A small contrastive audio-text model, trained from scratch.
Training: ademamix at rate 0.00075, 2600 steps, batches of 128.
Rows from block 3 of the text encoder, named by matrix and row number. Each number is 128 + 32 x the weight over its row's rms, rounded and kept within 0 to 255. All counts start at 0. Numbers have three digits each. After the name is the row's rms in percent of the matrix's.
# fc2: MLP down (text_encoder.blocks.3.mlp.fc2.weight, 128x336), inputs 168-251
fc2.0 096:134146104140178115142180127145168134097151063135103098112136145149091137120106168086120126169125123200120120177110169143147070113093117130156122130173000129142130108150168148132136141113158151159122099118134123169057130122067109086137148166159141150156
fc2.1 100:144141138184137126072155182126107089100177122147132086100175117163071125093116091140079091169131141150128063128171115146142155153079131149221123110113108125070112125207088129098107164153101074082142135114097041117125198159097167125162167114134144159155
fc2.2 092:148134134130074113136120095179205140089125054159087152156117181072166125179137089176157082141077136123115111082085122116115154115102104111132132091118109136195171152082104174093134127135179137114111109083155098156178171111068127157138062140153084118175
fc2.3 092:184092103109108136122138103102067151143199132121095140147146134057104033175158071079132156099143136129131134142115107109086167087106138138118161108085199148193135162096141086158122164110134119139089089048103188100115126132151133095135072150205087120132
fc2.4 100:113119174058122115122110191167156106097170138160102133152164149120146138137143189143163171130124061102151128083164153133176168148183074132141124170090165154143111098175188203086105167201149125129106145150152106127120126080180118184161169158150119139112
fc2.5 087:175108119148159108114129151109132107116121098058126110120055048120096175099116137162160092142103130150169114104187112147106086136113153170090140108128110138095158110093109125128158055151097107106151119137163119153119126186062104072184063129137154168153
fc2.6 100:146152137169150145159148098156120134172129158121106118104074104139075106101130115094102135167134090204133164101151126194105138133075111143124164093085097099176121169110148178078114145080149144141148113126103186123033184076132112102170129183147130108118
fc2.7 108:179075089089181206133085172132125156107144133102108141127152095198143146134172127070067152094134111159139148156153149121149081071109096140111141135156072110162124094093172137094148112124135154132159097091094095154066035108176139149148113179073120163096
fc2.8 095:104149161121118104116164054117123122097201158156126109135160125101123127139161180140161072129088105108141145147147119153172159139121131169131100152215035117144185103084102086115129147161095135121110154131206110181157129075138100138154093154116167138108
fc2.9 097:167148100101079145154165161115109080124099131147115161150129146058190098128108105148101154122117046120136107183087147196062163114171138163093127165129131145117165164158135163128185166098135113108188158106134127096128142152153182122107154143099123110126
fc2.10 096:165089156146132095119161117125136133086128088133169112144157188141071099139137096116089094116089163140198178152144119086205200090134139139144156098168086072100055143131093077165073158110119157186165087126064090157154111110164107165122117136080129109096
fc2.11 098:118133108078137114165089095113138137132116093158174146153121121120098132128160083101117089187102185181092118144137168111194079112153162070134137112202114189086130144128159149141129066101134137072115117153140205152115114182121117139084123128154132157137
fc2.12 096:076152140159141148090050088161130113103034136168150119113176082131124166120149113162135134088079134126102101141136155092081112141117127158145112105140141135108125091145076088130172091098124139165135166109164037146078105132189139108152110158181161153107
fc2.13 105:137080148132116130136133124115089134113186123165095115121082149091166148147166081111203111117109161118096138210163149155128202100102176189129190099082114118174165188127124157107102085089127174152160142097166130116134159140112145101136132173138117093130
fc2.14 104:146066169173118125133187143115137118153178123145101113124160069148167106137172134107148134099138133123086127116099157073081165046126123186128150119069103170188147184061135140119166135092124121169123129112177116186055065132100140139141089158150083119098
fc2.15 097:129175101081156123153200067113104118132195173094118086146075131066124138205108099197125111153141092158157104069105081134140073215118148124151112124137125155096148117142081112086115071084147068152112159144202169125132170137124092077135143092144133136140
fc2.16 101:063132186109065111169147134120152099119134162092147108141148158129158144130106104181142112170121117119111102179153167155169156096196097102123124139117135139089097155119145133185077163123130164133053123079179097122079153114064117192092143096161144087150
fc2.17 115:113159115084127173091137173120101151092090116115134176080158162134143125202114133135170164118111103142160144094050126092151110077099076144131099121091154139179124112153140117134054118198134087070105118099086073071188050103093161178137078140122169120152
fc2.18 102:153042121188154135136075085121128102137119123120127095124121121135099153063092158102114061125156116159124136133132073141117110171086143123110102161110022111098159144109082159085148116115088099156214065119093086121046129133150083097148108120165123130127
fc2.19 100:119097079155145109187110171119128105090210120123178130159170123156179114148141144139194137152089067066134104147129133109115166141150146149138126162056115142085170121127126106158142076076135119099133122128162123218136183162083150160105173126126146168151
fc2.20 105:110122202141203132096110126134124152132119136103109123095066113112087070066148125193155113134089139120142138124164094126163162081149119132122132084123166135126127199122130195164112147124168144105131158112192138099103179109144154103128141116151110158120
fc2.21 108:144097152161095103053088134099154113097090086133167116103217121153107141099147112126100111130131119141198137078112094167174119161123070116100080110122141129072138116144125105081106136169101121076180094134104066122092193172158127146139077104119173135087
fc2.22 108:131095186167115128156159116119136130144137108137188133124170133111142154216124117145218116141126107136097126125073142155170099089185089069131157095155106132136150120130124149138053079166133143249098089132137152134129111160139151149146130164136155142117
fc2.23 109:095051206186150080110161054148181089119131126086107108107059152091121133122098097169149075143104147102062122105123135165140056155082086140120100111083082128136142119149101107175086080132131152100129132137183123131068216139061141141179118118120122124153
fc2.24 107:150138103101061167176080081094106149113068145129124113141124162093142128146182137113080105192143143124114146127094134139159182151141101098093143166164101129190149147135123197126142116073136160166134148115128191081076106017145161097086159177134142124126
fc2.25 103:159142117171076159094150121126129146121060085098137152099085088084154068201133129145175188134117073129162149134130137130137124056101085107113176070083170126139091185107124157104091153152125123138066113092116129142141155146098129105117129171149112143094
fc2.26 101:126047147113131147117126127116079171171141131076144150141111102147118116154124181099170160124109195111127169150100139102167152107164146127167145212109218114101081125147144133172145119125162164072111160149109179107129091104183156172143157073143115091127
fc2.27 085:150146150128175196105197154124105138118111121132149130076175089129123152105127142069116117103155109157113169131083095163146071052099073166155121116101117162175094167097162148100121176143096148149076046124059129185145150100131132126146076130108133147094
fc2.28 104:160108131106173167098107113174139114122179119139086094118079116163063193110091140119139120198141207163104121120134153143163117120065143148148180115114125152155096108169153153092085129151103165084170223159074161105141114114161141138149158156128102119137
fc2.29 092:106038078167131161082187142104121112123156118173127113110123160114113168123155078105140169031144164137182086104106164117149130174127120150125110053145111164109153121141133103121106118121160127164115147160118154145131153167164128098151105076144111136129
fc2.30 110:072136135122136106187148110122074128150148130167151177165123127070149159155173117158105176104151152191095182149092115142096109181134093058063147142138130132144129107181107093118125080122127104154136153123140204137175105165174069107130091124195144151124
fc2.31 099:128106084063139115154131161165177116106100107145154085141160135154125086125143171009225110146106083162105096132170145159140122078101156148126120108154118116108155162123121149080100122180167161109193144096085126155094095117108127134164100138088088104146
fc2.32 102:119131126197087088142121126070162167112105114105198125149099114102185103150082138094137137078125116115123190151105106062148178124132106135161137172075128122130091142139124094161163160112104147125150099134080093149099108145163075153122171105088155164097
fc2.33 105:104099150061160083162105170147133161064082123060146156151115115209151162049121096084135126110105133172086151069124099126110121138115104152141100123145150173134170156141114151113150052149164081140150122110105081121085068103133113105157147139134142136138
fc2.34 087:078067051171098099112124121124146112168132110176095111140153178129110084153084116096108121112196098143121098153082142128050140161101113138101133181133179149179164098103154109133121089165092103115115139101147072098137099102050130137146109131082095119130
fc2.35 102:161151162136206144168084089119148118148124128108157129082207138143121120103133089210167104074142117125093124091114135075085099150135083159147193101070127153114200123156062094097119134141138100099148108150159132127168100126142144083163087083107146167094
fc2.36 103:198190074112168131086139151121119133159137113166105100119127123123132107094130176099049149119142059148101169124145113121159172072101120103172152190116100096172130158131167151119182154201094124182186113107112175160102125109160122060098118171131113146097
fc2.37 096:086037135119113108149183043084118102097109122109149100087099130113140130205111181026131099137155194140138111126137128108136094131145113131151101107136126090103172099113099108106091141130108120138003134120087148132100101133153110159108158099177208145126
fc2.38 102:122188127092129150109144170155116125085130161070173152134135180102117149078135148142102178135077182161138135195196148121097126150143174112160082208148111120067113117115073163172158090110136138121158178173097088058144199149157147146068136123125160103140
fc2.39 100:127103127131146164148136158134128123108128146197123103113153159132102128179122112068152101171138120189111155088119065159145109132147123080132116074201143113093118142152089073121081099183115083136160084112135078175121140124136117132120085136135131151116
fc2.40 111:164114065142137136061090127122076156157075038118135155118149150089130165100129120123132160127165157203125163106121102115152166125101137103127127132155154079153113124167122149095177048114084154164161125085115131147059204119156100065136108166127127134113
fc2.41 099:126103127157144145124157151181096135133160165123147090112135123127093159106088143129166143158115138109163089116115092134128093077096159145131149080137226153152100131111119066158072129118118068104087110156120151117182146166119115131168132135136106144123
fc2.42 110:117164169145140108145058082150100136160146122096132137137144166142084159147063119196120126140136163126194119114079116146107095206078155105099104121137170110129120118146066122128149121126175078095154116187075139049214119101142123148101125040215168097180
fc2.43 105:130079129165104139143167125121135105148151178127145169086157231136124090093138137140111123090147098091147206200145117144078143119137141092086150186072081159100143119139100127179128088089124158159147096092115106118084135112113158168116177137168097095126
fc2.44 099:128159127114221143152131164169160078131138135123053111111091126095130162123141131137144088157119093103107186097131165188145117138140139126126129158124067163105158128157140178088080139106145103180134126162124122099116099116146121095109179180136091125121
fc2.45 105:122116125180116157103128104091106172103113097128108142149172079145140158114166088092142161140124115096178159109155104113118125134098125137110136074156102142160130117115107124092128164108091056166089088096098154096143156117111103093148146135142181154136
fc2.46 115:138112151174186065188097138121115148148152104122130121139087121147111140059072131147118117115153145107112090112165122130158121109084122140117137100153142114067188148080144085150160137121111128105104111154198127157113141184141111099172122117102120149105
fc2.47 094:111224073098201108133158181145165112114156098096137134127115029142195128083143142163121142114118111118116109101108135131156031108154134134138143094150109086111169095117177137084123118070148121113087102164147133154104094172088115082107172147171158180129
fc2.48 101:154162154159145142070169102122090151149144160111120100137130128150110117159111071113130086104147118123153099103095117124142111104102138107099106100104136144172153123138116134138076115151118070157109095166087175116142085137113144128180024156134149146099
fc2.49 103:109094112124082140164086123124119147136112176119161146156075120120054159073108155145115138103114171118076116157176114135106200128153161114094179143126080116099142103063099158123145126067185150114169124160102154071115103151158131175096141135158124076122
fc2.50 097:109133077180160161176118130126126124135101068076138187076134157091177154136144154128140176066091127126157149171201145110106116109104152175147109095141129101127114128168147144089113128160128173099111145130122112175112097180123140074168170158126112128072
fc2.51 106:097172073096172111111129110170168128116105170157103097104113103113138119083094112167119089155134185109071014184111111179152155126107189125141118125121121119137137110130137162187137149116133126098106130168131141152172187110092135170114170131044145138175
fc2.52 104:128212090142110121126117138135109132111137106134137072119162081110215094115115092074152114069121103119141060098127142153167155108156138139113155089141161148133119162094154143134087130202090117136082168156119148179175193108136099121164040141138126132100
fc2.53 100:155130113138113184137189156134145144145186088122157137124167151093113101144142082102145145119139098142127147088168119121170094139140157093180132095178150096091149110145167102103084121158125142142118102103150118142177107157132143087187138132149134142116
fc2.54 101:151183153141109135109115104101158124104106106121132093176194130100157148164101111175090132137152191145056065083059078149210062180115135128122117060126166140123147074158089138155086163163102101078145129130131064129187129106147097142126131099143181135120
fc2.55 092:152108136108088145155137139126137162127100074145173130125141071166192153084122148184098158157129177152131123136169158149090153188133138113095148131116160078102114098149144117136159137153153111171098182146197188100173111218171083079127145104150135181137
fc2.56 099:156110089176062070120106106092081129122143083138110143178139150117161141208104129078108131110174118153092170180085127135075207090124158120119132167141152149189158146105121091161171134100113118173187055120118131102124118094082129109143148164106099134116
fc2.57 101:110061114121132145199230180165156088148165100172105077179105171115127140153142174068139105150145117087116115168193150097140139192149196124159088166072086189119123118153097162085092167104185107169138188192110110085093094110085130090121180107129071128156
fc2.58 117:103118177160161175099218142130173131136134201163163108119093125184101164145146118128092108160145128101115120133160085078149127190109135100161042163160158152075082089128112127102111141169091115101084118131148076104136107123106104107110109116140108169132
fc2.59 095:110150158171168139110168086129146123150141072129094093124116078147143127169100048059160075161132130116157097148072143145200149171088151118118105093101100158124173119164104139136123138137146078108115158126060092129185052072150142166146135099109114114123
fc2.60 090:123098197073112126172141076117100107108183136119115188135148130130135106173136123166113150106147084128097136089117129111135113172172135112052100118089158118124162108135135126191157126108124118129105143127151139170096116077140148134144124088166096138152
fc2.61 094:158114132077202095122088132141172127159131129069126138152111064156122112062148143048154111137108147100127151148070157111145091093146170113087128105160181135123166127109169146155174134072130136082096158124134152090145123124100132102102098095124131107132
fc2.62 100:087161127141096131152181154139155115122167141166090131116066143119159112076127131144089154193129168152070032108179144189127152096102143150072145099152145131113121137098139181178162093101169167160086187117168128130152131193105122156151166175153089107140
fc2.63 096:093172090138077184110173155115110100108145167164147136100134201166126130191129150187110127127135119132127087176141138134085129154138126123068147181093096162116109091113127111134106102127102100152136116168123076111183132178105100089111106098171142084183
fc2.64 097:134112089101184113109094108145173078067123119159119123126170134148096147104150186058109118138135136116172059095124137131173193088107113139164140097144084117158118111126123161129117090140135092144131147151119162199131160105121153210119098147128114100115
fc2.65 094:155127071128072076126121167098119155135154170146150107123106108103151050192128119132104135068132092107169106159135079082091094117155115121206167215087129130163153131114202071133165166113126162157169124157168136160164162105143136093176144128107102113086
fc2.66 100:118124113099089046163108128121154109123133123141128164115182108120155054119164160133188133106114133081150115139138131117154168077211162126139136060126127114106144128082148142133144170148154142087067076112125144227104184104060159138105185121054163150124
fc2.67 096:107159088116205086189092167156126134160074133105167141113107122169126191091103131192104142100133075101084149126145140162111133086118128143127113154144145142118095150116073149164135078133177184136164138127058150079156179175114159123067183095114096117157
fc2.68 111:080114171117112140151117078146092116150148156153136161128106155070124118147135097139167157116118157128104098138089094145087180087141121136106179115115157134194168154139141124163134111112136145186124184151171122091159159061165150152184099148147074099129
fc2.69 101:170166119131086167157180184141154092158123116147091097123136149162116132125095103066076112188143104141086113110105130162151093085124096110159128131159081145162119155132147159054169140161111119217188153094064094102081072107106115133128133153052119097123
fc2.70 104:063161179123078137151131096136096130147103149106145111135125124147151110170173091179159144100100120042069125109119116118101125134134093110155153131110102115135113071119165105139104115173127141166011169118205230151098124130146126183150115106148132092173
fc2.71 097:125077146087110091096131123131160106103126195090124154092211161154166107148120163188060168081120118090143110147140136116140135140146131168115125143093185128122122122137148158181160137142158144118153139127123130137090059163092162155126160094122132132146
fc2.72 095:173128153018159124133110152088137125112082156070126144054124138136129090054115150091069151102134076106146149106156086139118063133161103125098116079079202087101143160076126097186182172104154130115102141113125070135117152145146114141085145124107131122116
fc2.73 104:149127163179200143128123138105143134148126122164126095128130166152075132080133109149090046158134176139125148122104099098152122093078112104097153086194147130122128125121115094076136112169063121101121080100133169155143105150142074078078099092118140158131
fc2.74 083:086140154149158157135111095163109137122071100108157191077100119206134084156126089101152104084118153089086247154073165060127154102158095038128091184147154115127126110110163096081115115113188164140069109109074155111129097152161092103090129134213106146127
fc2.75 093:111105125142053091121108157118108128133134205174156149121175052101160159204139129142164166199138113167134116176192097077145175155170185174139118091137106090144094091180124120128103084110126106187161161173130143146134162087126104128091129129136151140064
fc2.76 094:145164121065122124132100080174078119136148161103126103173102190138093143128092109058161068144144138205156088170120150207034147086122134122113152142142134138103195074124138098156181142153131121161130142143157166157108132140126161108120130141174111134098
fc2.77 104:151102170127093161109125116130128168098106126111120146122137102129135159109120151120096173149063141126118183144140121103158074186131121139060097143178104074079100073136164153157106188122124118074116172164112147202130113092160124144081073150097159142178
fc2.78 095:140152115111119150109137139186119130151168112137085103128050102157148107106109118190113141128088065160120134122138131125090175098124083139130124101129154105183149098097135205113175146091154133070128130214055092066159096080213155161109128076176120099131
fc2.79 102:128162163099077092117101038120137139144118114132129122169119173085112068171127105153168097135138121126079129083090094135142127098122139105123124141162086148190191163130128191113097111150150140149080168133174122105159122095156120146160076116104080130131
fc2.80 100:158196040121165097110101152141073130133181110168176187120134088136077187094123132105163169164178130130181119142169119125102114154138159064159145139111108098091080095094157134114160139126111122105154179116156142095158100146176083118111169109168133168149
fc2.81 109:146083062119130109175094141089113122102133176090120149138130153113101130059164157101128096136119148139118130138115158124137142055115164176147182165106124143142157151101141146114140133112113119125139077113159142152122166128102166108122120192060150141065
fc2.82 108:144159122099156166084116101129150147138116168093124142141173161128142125186080140125122161110138086146113146140141163121159111082149114120171179141134127167156077186098133167117155109162186138187107135096124149111107117109148134156104098194073078079091
fc2.83 106:105178112131102083145177168101126166088147116158185118151089144117155152194142120094093169101109113094152186149139107082104149136148161056166125117136138089119083082121189072075163143167116147139097053118151162177083153097132108118169121170163129105121
fc2.84 086:171134118071086110118113098071118166127136143140105144091124143130149077168122105103058118114150123110136150073155054039132159145181118088111088145178162080087099104141076067156133139107081110094054160177109093093198121133177148135113081137172151119125
fc2.85 103:174101118086084114121032074103106134136064133132142086140152145080154150175154142105195088117094207175146171134084116157147138151143127135137150142119052125178143150140138094102078195191125128091156118144097171140160072061128123100099097102143121098115
fc2.86 093:101131157071173130152108120167144083144160145125085125148080059153132133101125095129126132170162155107126129117090133063159016185127108123173091133096145151068106068149119155171131153147149156047167162135148172162116138111136109113101160057109120139170
fc2.87 099:162140133138124091176116143126142160148177132140090138144139129125148132105150142171142101107160098167145133116146099151149128196081135111122137140103102170150162112194046059128131163121089121060177152128108098111173134150179122133139093123124129148119
fc2.88 096:121145171169122098139136097115128107165057180135153129160071162148131106122093091105114071156188104182138123093130046164117124054164109144085126110156177104138114110103119129127117124127075154167109131168146108091099123092135113098119070167109145145098
fc2.89 109:127111065199139054121116138099120144124126122143088142133082127132147138064134148140063135117172182103196145159134138123119154173114152100156123162103189123091102089152176099153206124151087116118131136146103094134148158172115105098101164099133134150150
fc2.90 103:134146156124203084126181095164169134122117083073111110085064115123080148066129136178143103103137188166166121167144154172110099143097148143196193143113141166124136164095105137172123144185163150131086178101092127162214187169122129060169158124144063143127
fc2.91 091:104150136135085112105140147082098156144064117140155193157166121077164060133164142090137140169111097109142145149172155088120127117128149127131127147156144087152160098146169087148170161159050123121108155144158123184123111182086110063174198102091123139113
fc2.92 109:151146088163133140139142196086093102145111121112141167088153181093106119149140109078168183134159148147093115135093140069119122071130109154126136156079159169146101173131116141108099131163092164114147114093100136099185072133132099170116120148144100159064
fc2.93 097:172108089173124122107084132136136152142182088148080139090139086092148097182156106090089118139106116163140122115104164188122121130107105084168150135138139083161094085126127176116171162161142166161075165120112190123110038116120128146146169117124139098101
fc2.94 107:081093105175084085118066119090074139104078119106098113116175159094117141108124113137106125165146188140137095151130124133134104194101167152076124152146138120118090098182113102194141118079110146064133153156152124144158121142129146145070143147134193097137
fc2.95 098:090158157123099121111133175116154135140107090172115155175121160059127150198160106120154106097135100132120104124101155127119162080084112150116152137093133190184113130158091069110126136109111140153166114153129178094166092138109149133141148128117135116160
fc2.96 087:110087149122119096166141122113152127102151134087155119149160085137143127130074128139178116156117150134149105150165141099098159103114163134160171118075047098103147168105139064129099162109128168152196124104158156180077118100071154149099120181115112148140
fc2.97 104:117097101125153118119124105109093165095153076175092132110104094142179102117128125084126169116194165208126113122119088111108129137120128074096099114166133135158125106144130099104156077136066099065043125098157096116120113129168036094189116080145178213117
fc2.98 088:099120153139084128153149139120139087131137154142142132118128083132146174205122091129088125156141168150132135116137123139182159168139144106112123118154151098129083147149103155163121069100098144120206135129047090106184149179158123146132108095138151134094
fc2.99 095:150132107066170160103174193094164107171110143112151105099155159126129143110085104137121100116135098103113113215156109121122096122147114080113090128158174115091164144068075125102170093135146152145081108088133150116197106139131137112120163158100158153096
fc2.100 101:123048156148052108175122126105136143129145202128150148150157117083166075171114126179166161110102121094109091112102167153103156135164170107100136129127139151125145156107138095119179123112131160083126106105157162114088121097125182161086131114216132104191
fc2.101 104:140099112145125133142166140162163146128139139085132145102157141084095148107091129166182132122101119129136107100167154176154034115095183169118125141123124123095045098136087082130056093068183087129084121112133135034183193165120132100118126107159125161152
fc2.102 103:117123095168135115150131105107067170176179163131149122134126122166135104153104141121114132133150092172176155102171155122136097189154134063129109134140104088083101099105086189167129223169148183104131145116119247120071152102140107115127233109096132160166
fc2.103 101:156215157147150131138082106153127148124109085147117154101128134137052181167128158160065149175130170159081161147121140129158132175103083082108124145172125052143058114156126166124124145138097087082167065117071162099132078127137108136098168139169116098185
fc2.104 095:108195148145098164137116095163150110156107139112116147114097107134100118148152133127097087119087056151151134192177144115104099086160141121110122134082129069130114129082143145179103177068200095142139168098184178083128108168094164137136137124114107137126
fc2.105 096:113104124101145156129137093175127144135158162177097099122189107162101159151176154135132115167123172143185127172149132114116123182085194133190120109158093085098117101139136159039111104111107145124168123146144199104117119146102086090117153082154162133134
fc2.106 103:171139159073105122152059203126141165065125172117161155159160158123114109054118146088127141128072117119169162174132110092161225092179114141143115147084156129127178124121101184116092167110124101140114049156129107160186090159082141145075065135112146111094
fc2.107 100:138195124108161180155126136127145134136078110120135152147080076136110149139120201205099147112134105135160116131152114086090074247157125105095031112155113071102115055134121143117129115108153112111125152168081106140114154051158111152145121116178160127125
fc2.108 100:100119158158200153098142135135122142149072141132133147140151127136121098106096150199186148092153106066165144092142114135145099142154096108113129067162255089074115143139117072176083109144138120077127167165177105067162165126126125168198146141098128140138
fc2.109 104:134144107155094128143104155123092135112061104137145074111113086152151099194167100095139102122093072131114106118070132109172130062163096099098201106104135108200198158111137112108153160105096117182139144128125110166091123103151114161172051152082075082082
fc2.110 107:132191094100166121154164174175097118125113140156112159109108127135121114083107095101125147139126143126143096120117114078103150040116074119133197103154177121168121166131155142167145119112140108127141185128096186068177113183090171133086130117156072094086
fc2.111 093:122176175169138113089120159114115108078142158134076133159117124137127112127126123131099116106151112110132101136117141187150067225137153097093075130176205075094127066171129078141129138183146119098085109169092147119144092095126096115157152089139142129182
fc2.112 099:122137143137065167149174064197166142136126087094130137174114196123154086140140125113136167100136104109139186142170164125074171113114136159162127164100136087150152166125142122075116106087187106145117172110143104087165121136141130129102159153127091089129
fc2.113 090:120154185072119191220144086191198118093169107157121139102122098122147164164154120130121152116125157133156136104130129070118113150114127122150096132135084177070110128111156148105105149149141128144150119073134154196108088098062163109134143168161129128176
fc2.114 088:105106128125205134155133145100146114117097164146103096165152135235108138091088161092032142145143106117139103130147131130145106124109166144171105166161126089111090051168155162135145118161135168134147151159126128140138110101161103164089146085085160101157
fc2.115 101:124179100147043098125116179090098127112062085112134123115186196089136139124142127134176134137181093128157173096114146117107153145092154150138095146146113161131124163164144121084161159119091118162177087121110109146127170123147138108107127141054165181110
fc2.116 098:145135168093098115082130125131114149171096108109114128137163172096126107144097172075055177044140097129105207129102097127120180127146124141163083120126123099117138133120126114115154153133124177166190106145021050086142114072161149144127132123126134116075
fc2.117 111:105123125109164100135147123140175132131117129146100128142068125170091182071089169204118110126131141136150059146200177130088148106062103187111135110098188168107122157135164123130151135128173145170180144159123108155133227145152147113154169181141122099122
fc2.118 096:080197220076112153103146138143143101101182113099152163116091140108156103112132120187151165049155151124160109080149147132098108153148150074154087157066158155083141143111158181124129106161125152087047157060140136094149083145081172114157154104147156119190
fc2.119 119:115156083165118148077083168105105143162107131159194136162134090120178131148126141175097209101184104101103130131129101090152157163139152113124065152103191112122136109132121048120125142133121136100115157132185101123181159154161071134115111113118167160092
fc2.120 089:131092128050127126150186127124165097132098152178088137157127119135131118154096133164202113088131072135138125129133136167161115141145114159111136104161172118139128134125083162128139117137143084071104153166144124161104135106105170130135121143099168150133
fc2.121 092:189145193153105135093157138115148156104117163132141126157163082107092113194143148093089153157151134119110126143083130137161128147127136085088081128179123150093110117135105097132137175128099148140086072128095177140129131110155100160098120112157153161150
fc2.122 095:109102119103145125076113118105175103102174171112156115124138178125130114114194145147161156133105115104116106149138113156137116070168087190087136087155097130157145170097142140125164154159119117214161115128171098162075133134063151193157126135083142141091
fc2.123 101:159094120137099094137121117135079112173121173150122133102145102089183149113163137173065159169181077162131105113152142118134109100131138131227112139138141115101150159101204141131186134123148145126115204123170071139092143147098086117121157120057066169120
fc2.124 088:149125101113151117145080131114113144106154158089145166064124062096151111145118151120119151101087159066160126144140135148190115101162132143141101136103189108063119104121176171171083160159181105055127133140093125103163111128159159115051128074195179136155
fc2.125 094:137109113144135137096190164164142089143134069091120101129144155154065157134121152178150123149128132112119186147120125099132159115133140126088099131101096114088119120145093139101109161110081141093198090085082026138116134181107114078152140156132094125129
fc2.126 105:090094175120129078146118077111131123097101154073128119158099120146119140102096168103149105112103116116162144179174157151063146177144150175156076160103113141074136085173130123049164085101120117079138134104114147173091113129132119078147195074100143124140
fc2.127 094:140167124143102116068150058125155115078121120128129077125182144111134144182139097145053086174119151122102146109111133120109086191081106116149120128123043149126140062144117121153103198186126123113133109134088024121117032132091138141126064170136154127202